config = dict(
    model='image classifier',
    train_examples=38949,
    translate=0.12,
    norm='rmsnorm',
    norm_position='pre',
    max_precond_dim=512,
    steps=9000,
)
Rows from block 9 of a small image classifier, named by matrix and row number. Rows with one number belong to one neuron. Each number is 200 + 30 x the weight over its row's rms, rounded and kept within 0 to 999. All counts start at 0. After the name is the row's rms in percent of the matrix's.
Before each neuron's rows are labels from the 100 images, of 14976, where the neuron reaches its highest value: "patch colour" is the nearest of a few named colours to the mean colour under the peak. Only what is clearly more common there than usual is listed. The data: photos of plants, animals and fungi (iNaturalist). In brackets: how many of the 100.
# fc1: MLP up (model.blocks.9.mlp.fc1.weight, 1536x384), inputs 192-383
# fc2: MLP down (model.blocks.9.mlp.fc2.weight, 384x1536, transposed), outputs 192-383

patch colour: brown (49)
fc1.328,083,231,212,190,174,198,208,172,224,224,194,195,180,205,213,245,166,230,185,180,193,170,176,171,233,187,151,191,201,179,217,186,207,176,214,209,146,256,203,254,165,198,208,203,207,224,204,168,173,208,139,229,177,283,185,183,206,241,192,180,183,222,231,208,201,195,187,190,213,146,204,216,172,197,195,157,189,225,154,233,220,229,207,206,220,200,215,180,200,213,153,162,233,201,174,180,215,180,198,208,193,240,246,222,208,167,202,183,177,205,206,221,217,227,155,226,182,196,203,200,149,241,174,195,180,149,212,206,212,243,187,235,232,183,88,220,212,253,201,209,181,182,210,173,200,237,205,133,170,148,196,198,184,183,183,233,216,228,190,210,213,251,210,235,171,287,197,163,275,187,187,200,230,199,227,188,206,194,174,202,168,193,209,189,220,236,171,184,224,197,214,166,225
fc2.328,082,218,205,229,138,160,173,133,253,166,181,207,121,181,192,208,172,189,204,200,192,203,145,169,249,160,186,168,193,175,231,197,197,236,227,231,227,186,224,174,245,249,161,224,180,243,193,218,197,268,133,232,200,213,207,196,222,194,216,157,195,177,251,175,197,228,249,184,190,170,187,238,180,149,240,201,268,207,217,189,256,253,188,207,222,177,242,162,184,245,205,220,192,155,212,167,176,195,192,206,188,227,233,198,147,135,223,174,244,210,172,196,206,192,228,195,174,213,219,254,133,179,187,192,225,223,236,189,198,259,214,214,215,199,163,201,237,217,197,206,202,238,212,195,195,258,204,180,197,222,211,206,220,189,211,211,179,147,221,192,234,186,240,242,176,202,175,161,209,185,206,165,195,220,260,191,212,198,150,162,211,185,183,198,200,223,209,229,176,224,233,213,199

patch colour: pink (36)
fc1.677,109,211,200,187,207,238,193,221,213,172,232,174,193,191,180,231,191,211,218,140,184,184,156,166,239,161,192,227,198,211,193,207,235,225,221,117,144,287,235,230,293,154,164,190,181,216,176,208,241,165,210,190,200,204,167,211,136,156,232,218,217,184,240,214,179,220,188,175,209,184,150,241,227,168,285,202,194,220,169,182,223,264,201,198,149,229,195,164,217,234,207,146,236,186,182,217,225,162,235,176,213,183,196,252,173,212,176,215,205,184,215,157,231,194,199,171,154,190,201,198,219,208,210,142,197,175,203,219,216,227,183,190,208,187,216,211,177,152,214,199,206,180,170,226,178,268,207,181,179,170,224,161,264,229,205,195,224,188,231,208,249,194,206,145,228,237,204,174,156,208,194,202,211,179,179,222,204,219,209,170,150,204,166,263,288,172,153,180,180,190,205,223,183
fc2.677,122,194,236,197,188,225,157,199,198,240,216,147,165,180,173,171,173,210,162,198,201,227,217,244,232,150,209,195,216,194,216,212,188,188,238,225,127,238,216,238,228,205,157,173,196,245,171,196,215,229,170,162,188,280,203,168,197,205,130,237,227,205,179,230,214,261,190,196,178,214,179,221,178,210,196,227,196,199,216,171,133,180,178,198,158,198,187,205,218,186,193,165,171,144,195,161,238,170,212,197,154,202,151,247,161,225,201,252,178,220,234,179,208,179,209,194,198,194,143,139,201,201,222,148,186,223,237,241,191,170,255,183,258,210,153,187,221,197,208,235,229,170,197,213,190,212,196,193,228,231,179,212,215,161,206,204,255,239,204,208,234,158,167,175,229,179,161,163,169,167,133,213,193,199,188,218,221,154,284,241,178,204,172,221,197,190,197,186,253,158,199,213,212

patch colour: brown (48)
fc1.694,106,212,252,223,129,175,282,170,148,166,234,207,198,177,201,140,210,185,128,187,170,168,203,239,219,195,196,236,165,224,173,190,201,208,193,203,194,196,212,223,194,199,204,163,236,161,148,237,245,225,190,187,223,207,270,128,189,179,229,235,187,195,204,153,180,164,205,163,150,212,172,231,147,209,188,210,191,233,248,158,243,243,226,174,202,181,230,146,238,197,232,186,237,209,187,199,193,173,235,161,161,187,188,231,233,199,221,221,246,238,188,187,229,202,163,188,215,171,203,225,148,227,175,166,215,175,213,188,183,179,224,190,203,191,196,230,183,150,162,191,155,257,224,178,193,200,230,204,223,194,209,238,191,224,189,209,178,167,191,207,175,249,276,225,171,231,241,184,196,252,188,192,161,188,177,211,216,207,246,179,227,220,235,198,233,214,174,235,183,210,217,247,226
fc2.694,112,187,188,226,233,190,186,219,250,253,220,212,172,196,217,178,220,213,208,190,187,178,177,211,214,201,174,227,179,182,224,226,168,217,190,135,176,208,183,147,190,197,241,251,217,175,188,213,207,200,250,148,211,202,239,219,234,267,233,202,162,214,171,232,153,207,229,143,244,164,192,253,200,231,199,236,163,199,229,147,164,201,185,212,195,217,221,211,134,192,182,139,203,224,199,190,222,212,186,194,197,203,208,247,231,251,132,190,201,213,204,183,232,180,198,221,200,137,162,163,208,174,201,229,170,233,172,184,202,227,272,155,232,171,171,157,225,196,189,232,230,183,193,185,161,194,255,203,158,211,210,171,198,252,164,183,258,170,188,191,181,231,186,121,259,205,202,210,209,159,238,214,154,191,158,189,216,179,240,255,184,185,185,207,173,245,172,177,232,209,179,215,211

patch colour: pink (28)
fc1.22,081,191,181,160,209,186,191,199,192,187,189,181,212,197,191,187,154,264,171,223,250,241,214,200,210,213,174,242,195,174,215,183,204,208,214,203,276,242,183,224,225,155,163,156,209,216,164,230,155,202,244,188,196,251,223,119,200,220,148,148,150,196,159,199,250,212,183,216,245,177,169,234,195,219,224,170,254,223,169,231,175,190,171,246,238,194,189,167,178,199,187,221,172,226,219,205,219,186,204,191,225,190,192,203,256,157,197,172,210,190,206,248,174,174,176,243,144,195,191,172,221,147,248,214,230,250,192,270,172,172,164,232,184,237,215,244,213,258,228,211,146,191,157,213,204,196,196,182,180,206,181,190,225,252,201,193,222,203,188,143,212,194,229,186,205,191,178,223,224,154,217,190,239,191,257,195,166,157,161,268,179,243,179,189,179,205,202,213,212,225,189,222,226
fc2.22,069,201,201,222,193,180,217,150,212,198,174,144,142,155,205,195,229,182,159,157,201,232,184,203,223,197,218,207,170,206,214,189,165,183,179,209,192,200,228,190,199,206,214,204,201,233,187,230,239,181,212,233,232,166,232,211,142,248,233,198,191,181,184,258,229,216,204,268,179,240,209,209,169,247,196,225,183,194,154,205,172,203,249,236,176,239,244,210,193,225,250,195,240,203,165,187,196,181,177,184,238,194,197,172,181,197,159,224,202,216,186,203,253,146,206,238,202,253,201,201,194,253,178,260,182,208,185,203,203,157,162,198,222,181,192,204,223,154,172,212,200,151,213,159,226,195,238,222,207,150,161,199,180,240,194,164,263,217,247,179,204,165,183,193,192,206,173,242,198,232,215,149,213,235,175,195,150,151,198,267,202,181,197,204,245,209,226,212,209,172,170,188,146

patch colour: pink (38); white (25)
fc1.351,095,259,229,176,205,159,164,227,179,249,224,205,223,249,243,140,232,174,190,202,177,238,253,207,176,194,198,188,186,176,196,190,194,197,172,213,199,216,223,130,151,186,179,206,208,173,164,224,208,206,248,175,188,215,170,174,193,185,177,192,186,245,206,202,214,222,218,170,152,165,215,173,236,217,169,210,173,234,220,213,238,230,176,255,210,238,175,229,169,157,197,221,217,292,232,187,186,245,180,241,229,266,164,190,231,174,234,227,182,183,177,199,256,194,193,249,169,148,177,210,199,196,176,173,181,197,196,209,188,163,198,175,186,218,174,254,153,258,216,210,202,172,197,238,154,240,130,154,187,250,224,150,205,160,203,200,200,232,212,227,184,216,198,236,195,207,223,169,188,177,246,221,153,180,246,196,184,205,202,166,174,198,179,232,169,197,238,168,229,229,179,259,211
fc2.351,104,158,252,248,188,213,169,178,225,203,212,162,197,209,206,169,219,178,167,209,195,240,160,222,154,175,209,168,171,222,202,181,149,161,200,187,260,197,180,218,208,210,180,180,305,251,175,243,246,211,222,239,205,211,253,184,212,221,158,156,176,205,199,202,182,213,196,214,181,201,182,187,205,204,205,218,181,169,225,233,207,229,190,207,205,196,185,190,169,172,189,167,222,198,208,204,199,218,164,218,167,203,188,206,181,149,218,235,219,202,205,242,215,159,174,126,191,204,141,257,197,217,180,245,200,205,150,265,242,141,175,120,233,239,219,173,242,217,207,170,176,191,145,179,261,198,205,234,181,239,165,225,215,245,230,214,142,207,200,216,227,161,190,157,201,192,142,214,231,231,261,161,187,231,117,207,242,182,253,220,228,206,208,215,208,206,178,159,185,229,208,200,209

patch colour: grey (83)
fc1.21,108,177,224,194,204,177,200,208,256,192,156,188,209,194,134,197,180,213,192,193,217,185,160,188,214,215,217,151,195,179,207,248,223,211,175,206,231,243,234,150,176,178,200,202,178,201,203,151,171,178,196,168,252,218,183,231,195,144,210,259,222,195,195,206,212,187,211,173,221,256,203,200,216,183,237,170,207,192,197,212,167,193,196,191,203,180,158,222,156,188,204,227,162,205,203,193,241,190,255,180,232,229,268,146,225,184,255,212,173,182,149,237,189,167,229,178,229,231,186,284,203,195,216,174,190,162,236,258,165,132,202,211,204,165,200,188,199,196,190,158,193,223,190,216,193,234,180,204,285,194,206,160,164,246,225,193,229,162,184,167,184,152,201,172,142,223,175,187,188,204,201,210,209,192,262,246,161,180,136,166,202,172,211,187,270,185,197,183,195,167,166,178,228
fc2.21,110,240,225,216,123,197,151,188,158,241,206,165,201,190,207,206,219,205,244,158,193,233,200,195,181,243,212,243,197,216,198,222,151,208,204,191,111,199,236,164,201,248,211,231,262,182,224,194,255,232,210,167,180,218,231,251,193,217,227,179,173,209,185,216,174,260,187,201,161,201,219,169,213,249,200,211,177,177,193,188,179,215,201,185,191,211,217,240,140,206,205,218,192,205,217,219,241,186,178,217,169,194,179,231,163,220,200,224,245,217,246,212,194,208,152,259,237,194,147,163,210,201,194,167,256,223,234,190,187,201,219,226,213,122,198,202,216,221,182,141,207,169,208,183,252,177,241,248,197,177,209,150,179,202,174,208,182,166,171,166,200,213,137,165,207,218,156,210,191,208,182,220,213,204,133,218,213,221,277,220,256,183,179,226,161,183,186,204,211,137,174,171,186

patch colour: grey (86)
fc1.618,097,182,196,226,198,214,199,144,226,183,158,228,245,224,187,195,241,193,218,142,144,270,227,227,180,214,198,172,216,171,193,174,221,215,202,137,156,218,216,220,163,169,179,194,210,151,215,234,153,151,242,222,181,199,181,164,170,167,174,170,229,184,155,227,190,218,184,132,186,153,247,201,164,157,269,201,187,232,228,163,188,186,172,195,222,226,211,233,224,204,213,199,209,198,215,175,195,133,202,221,172,185,145,181,213,167,242,234,244,160,262,197,232,205,205,219,224,166,160,223,188,241,210,223,194,184,133,181,244,207,248,219,205,178,261,191,202,211,235,215,202,210,178,179,170,154,220,180,200,177,213,140,222,235,224,204,175,202,206,212,172,203,182,201,245,218,265,208,192,147,193,260,165,187,224,205,221,214,230,221,218,192,187,282,149,207,146,214,137,197,231,187,236
fc2.618,088,186,147,174,182,191,175,238,209,205,211,186,202,209,246,250,182,242,187,212,218,158,220,178,189,236,209,229,217,170,222,230,125,171,192,186,199,182,166,191,188,159,231,191,235,217,173,197,231,219,242,164,218,170,236,164,159,255,133,239,182,263,214,169,199,231,235,150,195,246,197,228,216,173,143,256,189,231,216,177,197,192,216,227,182,191,215,149,210,174,224,188,183,251,141,214,228,213,216,218,229,238,192,215,211,195,201,183,230,181,261,222,200,164,250,181,205,235,209,186,205,201,230,169,242,142,228,199,151,210,159,182,181,186,231,215,169,206,193,221,187,193,197,230,203,167,253,159,176,201,235,128,159,194,179,161,208,183,207,247,238,160,227,205,181,205,212,207,211,187,232,195,251,218,149,207,221,230,220,187,190,211,198,235,186,230,184,162,182,202,167,184,229

patch colour: grey (83)
fc1.363,097,190,220,144,225,186,194,187,207,220,216,266,221,216,205,205,227,196,135,210,184,207,165,236,161,247,155,199,170,168,200,163,173,141,185,196,163,226,164,181,234,170,202,226,188,157,152,240,186,174,230,172,144,206,208,209,255,179,242,152,156,194,181,208,208,205,240,205,161,167,189,194,226,232,193,162,163,215,151,175,177,185,215,207,212,159,260,226,195,207,176,205,230,142,228,188,205,187,227,185,237,126,178,253,253,174,269,223,193,206,164,248,237,268,216,201,182,180,204,259,232,207,242,194,248,248,194,241,169,212,213,225,175,176,192,236,198,214,191,201,229,194,162,233,233,224,183,167,199,173,249,200,227,239,257,153,194,223,242,166,198,199,196,191,187,171,219,248,232,202,203,245,203,202,194,124,164,202,187,215,249,196,208,201,211,148,176,207,200,210,210,143,214
fc2.363,094,229,181,236,184,152,191,166,226,220,193,156,187,169,208,219,194,274,238,200,244,175,210,190,214,203,174,203,174,165,190,204,175,187,165,215,183,196,169,217,172,148,189,257,197,269,202,188,230,211,223,156,201,171,178,116,205,272,228,163,245,221,187,185,201,261,157,167,213,188,210,211,195,230,225,189,193,206,236,247,262,219,180,161,223,187,224,156,149,241,216,185,189,239,185,180,229,194,181,240,217,243,210,191,144,157,166,231,203,186,204,200,188,186,168,191,214,181,263,221,215,203,179,161,230,179,210,214,133,182,170,225,141,231,209,246,229,180,203,196,199,195,164,153,210,216,233,195,184,180,180,221,204,220,170,209,167,191,214,196,219,221,241,198,220,152,251,186,189,204,246,209,219,169,225,230,253,197,145,246,199,254,202,237,229,210,199,173,175,218,197,250,183

patch colour: grey (84)
fc1.760,110,201,159,189,154,216,189,192,175,208,185,213,165,222,213,219,189,205,187,186,177,203,172,191,161,180,228,176,197,223,128,198,166,221,166,206,112,197,186,200,176,145,191,232,195,164,196,212,211,214,200,168,187,150,223,213,201,136,186,219,131,147,175,227,247,227,169,164,177,233,229,195,192,240,202,134,166,233,236,199,189,231,183,182,206,222,199,236,165,216,179,216,194,183,202,164,211,213,208,199,204,176,242,185,235,155,202,200,168,177,192,210,223,185,142,190,161,226,146,172,158,169,198,211,213,168,235,207,196,151,173,212,176,193,150,231,273,156,185,115,185,238,183,228,172,224,149,139,224,172,211,220,178,255,208,118,162,220,206,181,150,193,253,162,250,223,190,182,275,222,196,214,212,204,161,141,208,190,209,205,209,205,223,181,209,173,152,182,165,124,161,193,229
fc2.760,125,181,207,202,211,158,197,117,197,195,177,160,198,172,251,200,197,208,165,181,239,129,274,209,181,224,190,200,233,222,199,207,199,160,159,147,196,247,194,231,182,164,200,197,245,148,186,188,222,190,197,188,161,217,214,204,252,227,176,202,168,211,200,165,221,202,173,233,166,237,187,217,220,218,162,206,168,235,207,221,219,225,155,183,235,172,209,213,180,211,188,168,207,170,223,219,202,225,213,185,244,188,158,190,200,270,192,226,189,213,224,214,128,217,219,159,197,173,213,214,236,207,185,217,211,205,197,153,183,189,221,194,223,177,195,154,220,169,157,200,175,182,182,173,246,168,184,293,198,200,194,216,184,139,229,171,210,134,201,211,158,244,177,164,246,189,190,197,180,181,170,240,223,190,168,153,190,187,221,178,213,228,216,227,177,183,198,208,242,214,211,158,185

patch colour: brown (49)
fc1.608,107,181,157,155,225,215,243,155,172,205,211,266,204,194,225,177,194,213,228,206,205,169,218,188,255,217,214,195,141,198,208,218,186,266,199,227,182,241,195,229,202,228,251,170,222,173,181,177,181,227,180,209,174,238,211,176,200,177,174,191,235,204,245,211,176,116,215,182,181,198,204,185,220,232,183,241,190,182,199,162,265,182,255,182,167,215,185,171,207,206,194,260,240,226,206,205,210,237,225,217,166,177,236,156,205,223,160,188,227,228,199,193,202,222,216,189,203,191,233,227,192,256,199,206,207,165,189,189,170,207,194,186,205,233,187,245,188,103,211,172,176,234,203,148,180,142,189,185,191,189,205,194,207,171,170,222,192,203,182,239,219,224,277,193,215,212,232,218,210,236,235,209,214,204,262,207,178,217,263,216,151,171,216,209,223,264,226,203,213,219,139,210,247
fc2.608,116,249,160,222,194,236,200,199,179,253,142,207,176,188,200,204,142,178,274,186,222,175,187,184,266,207,213,201,223,279,230,201,186,225,184,193,143,171,216,148,208,225,177,220,239,251,190,212,231,206,173,181,220,210,237,178,285,213,188,162,218,208,194,238,165,146,159,147,247,191,183,206,151,259,215,201,192,210,176,135,222,223,234,184,149,181,227,178,208,196,216,177,218,214,242,168,211,207,265,218,180,241,181,182,182,199,230,199,228,209,245,182,182,238,180,179,184,142,185,175,190,120,210,244,136,237,196,138,198,198,247,250,194,162,208,172,260,189,203,233,207,155,220,211,180,164,171,164,201,176,220,200,228,213,221,177,221,229,201,174,290,182,166,151,184,222,182,184,168,176,163,139,198,207,173,224,221,131,183,153,194,159,194,199,202,231,181,191,234,169,198,206,185

patch colour: pink (25)
fc1.547,107,200,179,156,190,215,162,220,209,208,253,180,169,276,210,159,215,196,199,214,213,212,191,170,214,183,216,210,187,179,206,209,151,199,178,203,219,195,208,180,177,192,234,167,185,170,161,220,213,191,211,152,150,200,182,204,276,185,232,227,200,237,169,209,239,243,202,251,201,155,148,199,165,231,173,227,238,188,120,183,160,185,273,186,163,223,194,273,203,156,190,219,193,230,198,222,211,207,151,202,206,177,188,216,223,164,191,217,194,170,206,268,182,197,231,229,199,209,196,239,203,200,216,139,187,210,202,247,185,187,216,175,217,184,187,261,211,237,190,227,152,132,213,210,230,249,195,161,155,202,179,193,194,228,220,172,221,246,244,209,165,240,198,191,175,180,169,260,178,170,237,193,203,156,194,215,180,179,193,221,173,239,203,261,224,186,195,181,252,188,166,264,258
fc2.547,118,173,260,185,172,172,133,240,199,153,175,162,190,167,264,178,156,217,177,219,198,251,209,161,199,164,214,190,173,215,241,246,156,183,190,239,239,158,225,222,230,199,183,130,264,250,223,188,214,201,178,189,228,194,267,193,222,249,167,191,212,156,182,204,193,233,238,205,217,194,199,227,219,244,183,221,221,169,227,201,177,188,212,233,181,224,199,226,198,232,233,197,198,203,220,189,207,180,123,202,178,201,165,166,220,192,252,196,181,206,188,243,143,183,223,163,224,269,214,251,199,197,208,229,231,217,126,183,162,103,179,168,182,210,201,159,200,158,186,129,179,151,218,263,244,220,203,205,179,197,173,240,220,195,206,167,196,196,190,120,229,170,214,156,229,198,203,239,245,256,249,148,195,271,147,205,165,223,248,252,191,155,215,207,259,218,257,181,201,206,196,202,204

patch colour: grey (83)
fc1.128,098,216,161,168,237,211,210,235,163,238,245,201,208,202,188,190,199,150,203,165,177,215,228,222,212,127,196,186,237,144,128,239,212,178,213,169,193,201,178,180,164,221,214,201,229,196,188,217,148,169,208,221,161,188,236,147,245,235,186,236,215,164,206,211,246,177,146,149,223,200,223,195,229,194,191,211,248,253,243,198,185,235,232,198,175,171,215,233,189,216,226,152,196,208,167,175,226,196,213,191,219,182,179,171,194,239,183,260,225,144,193,233,236,198,125,184,184,182,185,149,234,245,246,112,185,234,168,209,220,190,201,256,197,184,193,213,248,222,234,183,169,180,236,232,214,194,216,198,293,214,180,169,192,223,198,148,196,207,184,201,209,226,168,238,205,238,242,245,181,191,186,192,171,171,236,256,167,182,206,197,176,259,218,251,194,234,199,177,212,207,225,212,234
fc2.128,109,206,194,212,175,210,139,227,204,234,157,199,169,222,229,227,205,216,184,186,172,234,165,169,185,246,228,205,182,194,180,186,181,219,253,219,220,198,152,195,243,194,260,206,195,230,181,191,186,198,204,185,239,179,191,214,173,247,251,191,196,219,260,217,200,248,204,215,197,206,171,176,212,207,181,177,187,212,224,148,248,203,238,250,175,161,201,226,235,221,213,238,195,167,159,215,166,213,240,237,139,160,256,181,186,214,183,201,240,231,265,207,208,168,240,201,205,199,191,251,161,208,261,164,230,192,195,181,183,165,173,179,295,132,211,186,178,217,212,170,185,186,206,135,185,133,240,195,159,188,212,168,158,177,138,212,130,187,173,179,247,178,154,203,192,204,196,268,167,163,277,182,187,188,176,218,243,224,266,206,251,216,213,199,207,196,180,199,232,187,166,168,234

patch colour: orange (27)
fc1.176,087,231,125,205,197,177,218,174,244,182,184,147,246,180,220,201,141,170,168,174,209,214,168,212,196,193,215,216,225,196,167,159,219,177,176,201,234,192,199,218,196,222,214,177,206,237,148,213,215,238,210,184,200,181,223,183,194,209,198,218,186,203,208,204,245,209,188,219,206,247,250,202,168,187,154,180,198,210,230,199,208,197,260,181,139,230,196,190,240,191,196,187,243,183,221,195,183,244,229,165,242,200,216,181,170,179,229,223,217,182,189,147,237,172,216,197,156,270,165,215,110,227,215,156,152,207,213,242,192,204,233,213,234,213,227,210,309,179,205,222,233,167,147,224,221,208,196,163,161,230,209,200,245,184,235,210,161,198,240,179,217,226,200,256,239,200,221,156,224,205,192,220,247,177,231,241,211,190,221,181,187,192,211,173,217,174,227,191,211,176,225,193,190
fc2.176,075,238,214,197,146,194,221,153,221,231,176,215,170,201,178,252,213,136,206,155,164,136,233,214,215,168,249,209,223,206,184,199,191,238,205,189,178,183,210,187,220,177,206,173,181,152,217,159,186,216,177,245,226,232,167,211,203,196,206,199,203,220,195,221,165,177,147,196,201,202,180,165,206,170,204,203,242,152,191,193,210,142,223,176,236,179,156,197,223,221,181,252,192,189,231,173,186,145,220,193,280,184,182,181,238,170,243,232,171,203,219,215,184,113,224,223,208,236,146,200,152,213,271,204,194,185,168,251,185,222,204,158,242,184,203,261,221,211,274,195,180,237,170,236,186,212,229,259,193,161,206,225,210,155,180,158,168,216,174,235,160,191,234,211,239,179,134,162,247,189,165,199,195,234,203,230,231,179,192,195,182,216,242,154,192,218,213,226,200,158,214,264,157

patch colour: grey (86)
fc1.506,110,214,252,201,199,236,225,198,184,242,157,228,208,180,233,164,185,244,231,161,259,211,205,181,213,191,236,194,200,170,260,162,179,192,226,219,186,172,172,236,139,248,207,199,181,189,223,196,120,201,184,226,219,250,172,253,151,198,160,139,225,231,216,183,208,167,223,262,218,172,251,166,192,215,225,184,170,135,186,222,204,235,174,215,173,217,199,199,137,196,193,224,246,215,237,229,242,178,277,180,232,226,263,172,209,230,212,148,190,101,208,193,196,241,255,226,184,193,213,219,228,207,209,217,211,224,147,230,196,232,261,174,231,267,217,177,206,194,236,180,228,230,216,217,167,236,241,189,213,175,234,154,212,233,205,229,173,190,213,224,237,206,193,199,194,222,210,172,220,183,145,211,180,219,223,217,204,153,209,223,179,181,190,267,215,182,198,219,221,235,193,217,222
fc2.506,114,191,222,170,157,202,229,182,189,164,201,165,196,181,191,210,167,215,161,183,146,224,201,161,210,216,195,207,192,179,229,164,215,133,215,117,147,182,216,203,195,237,190,209,204,196,185,204,165,153,214,173,190,216,177,190,213,227,207,221,217,187,240,192,162,185,207,280,174,222,243,205,182,227,170,178,114,235,228,211,156,194,253,213,203,177,185,191,163,224,192,128,182,235,171,181,231,222,176,159,203,187,233,199,223,211,192,188,225,208,173,219,191,227,202,228,169,177,240,222,171,204,205,237,216,182,180,147,212,218,203,217,150,198,142,171,216,197,200,250,209,227,169,227,181,194,203,138,193,174,220,212,236,193,187,242,234,139,217,192,186,204,214,193,243,216,216,213,201,204,137,189,220,197,172,161,225,180,178,187,195,230,168,190,213,173,194,210,248,232,164,229,211

patch colour: grey (87)
fc1.294,075,142,166,169,180,183,153,207,216,176,204,181,226,256,174,199,219,208,181,149,225,128,149,219,209,183,196,235,296,190,196,217,199,176,141,210,179,155,220,154,216,239,187,198,179,166,212,249,168,228,196,203,235,238,180,276,191,197,236,250,144,204,177,233,176,247,226,163,231,181,242,237,195,183,208,174,187,193,195,165,143,152,214,181,250,215,237,168,186,188,184,199,162,210,190,175,209,228,240,222,234,227,177,192,178,157,277,196,218,189,252,191,220,166,214,176,229,233,170,238,204,188,162,193,234,207,268,206,171,232,229,232,206,233,184,219,207,265,199,186,205,167,173,205,244,172,202,191,185,223,262,182,145,206,243,167,200,178,205,212,191,222,165,167,254,199,203,232,171,196,225,203,241,191,266,206,174,241,190,175,191,180,186,192,229,179,211,182,173,176,164,191,202
fc2.294,062,220,239,193,153,171,182,189,206,249,167,149,229,216,207,221,225,182,185,183,142,211,150,214,158,261,229,237,200,172,195,193,176,219,220,217,144,178,136,188,216,213,221,178,212,163,233,203,201,228,177,168,169,199,203,195,194,263,238,233,185,209,187,221,217,216,217,196,190,245,170,150,189,248,179,223,199,170,223,202,229,227,208,213,156,233,165,251,230,211,195,241,248,201,197,178,204,223,211,210,171,220,150,189,161,227,215,220,184,194,194,226,215,219,173,228,183,263,181,210,204,207,198,126,204,226,246,192,232,191,184,208,238,137,230,206,229,189,216,221,159,140,186,219,237,140,202,157,185,187,206,224,168,190,171,142,169,221,135,190,197,254,159,177,162,208,183,170,202,189,196,199,139,222,171,211,193,228,234,237,155,235,240,203,132,215,160,178,291,189,217,188,189

patch colour: orange (28)
fc1.687,099,278,178,164,221,225,208,209,177,209,196,167,196,199,220,152,210,179,210,220,215,215,207,237,249,213,221,193,177,171,176,255,190,216,149,194,221,189,264,212,147,225,203,184,187,199,171,249,191,230,232,181,177,232,190,209,171,207,235,194,186,242,227,224,211,176,227,217,220,203,222,237,177,186,178,168,192,186,289,139,166,181,234,186,217,179,185,126,164,220,241,266,184,213,169,247,209,188,178,189,211,178,179,156,196,166,165,170,238,214,163,172,182,166,170,245,210,207,199,183,186,187,151,180,182,177,204,205,166,158,207,212,205,227,198,204,187,194,225,153,192,165,194,189,152,252,180,189,199,276,231,190,176,116,179,180,166,297,150,207,194,164,196,218,225,177,238,167,194,220,183,193,221,164,243,256,206,166,196,195,238,177,247,189,195,212,229,181,253,217,258,197,183
fc2.687,100,174,220,161,144,219,161,169,242,219,194,231,256,180,157,136,188,206,207,180,224,226,156,165,197,204,237,215,228,184,220,227,190,178,174,192,181,195,202,179,206,197,193,181,211,174,263,230,257,277,162,251,224,208,182,239,205,193,176,134,169,241,204,213,255,199,125,229,142,222,194,224,184,207,204,189,237,221,239,204,233,233,203,189,182,188,157,199,120,163,184,211,212,222,182,174,184,194,168,139,191,167,176,235,217,190,222,166,208,252,222,212,210,199,165,204,269,234,184,171,225,197,240,188,177,180,177,200,233,200,145,205,153,235,236,202,234,198,218,198,245,220,166,171,162,201,213,252,189,192,182,214,198,218,261,214,196,167,208,199,183,206,213,214,200,176,199,192,213,219,220,201,204,203,159,212,165,160,210,171,243,209,250,193,196,175,170,197,225,192,218,170,210

patch colour: orange (29); yellow (25)
fc1.140,115,190,174,202,235,215,206,162,178,210,148,212,217,218,187,180,182,193,228,218,206,219,199,173,266,191,225,166,215,166,207,214,210,246,148,144,159,188,235,212,207,247,196,178,158,181,163,218,216,182,190,210,149,231,218,209,204,209,217,195,195,267,210,249,258,181,226,195,184,171,179,241,191,167,188,125,255,222,181,173,160,223,165,196,181,219,170,116,174,175,231,246,230,250,172,232,162,188,191,211,239,206,185,159,220,159,107,187,144,192,206,203,190,236,245,222,174,227,253,179,232,228,157,176,155,160,277,196,188,208,214,191,185,193,208,179,200,181,205,224,239,218,203,208,203,272,202,213,246,224,273,223,160,130,224,158,236,249,240,190,164,176,218,266,228,183,188,205,171,209,236,150,194,174,169,216,217,154,205,192,239,196,246,152,215,161,243,202,190,210,187,225,193
fc2.140,126,164,223,159,123,205,155,189,196,191,207,217,242,174,159,191,186,174,205,245,203,219,190,170,173,191,221,220,228,210,180,173,203,225,130,217,218,237,250,190,194,181,175,214,218,168,224,217,213,249,164,175,176,220,233,191,249,226,186,201,180,213,181,218,285,196,135,280,230,256,167,227,224,217,160,192,236,228,240,162,204,226,197,194,180,206,168,242,168,208,184,253,253,218,153,192,216,232,155,195,226,183,157,235,204,189,224,199,202,218,189,216,225,192,209,198,223,211,165,166,160,204,261,217,183,167,196,224,188,186,180,187,201,308,159,191,196,176,218,234,171,217,130,208,166,191,179,246,256,201,201,250,260,208,230,243,233,122,187,204,187,192,175,188,198,161,198,230,238,193,229,169,195,221,191,179,200,154,238,238,262,207,259,171,271,165,214,203,203,233,162,179,179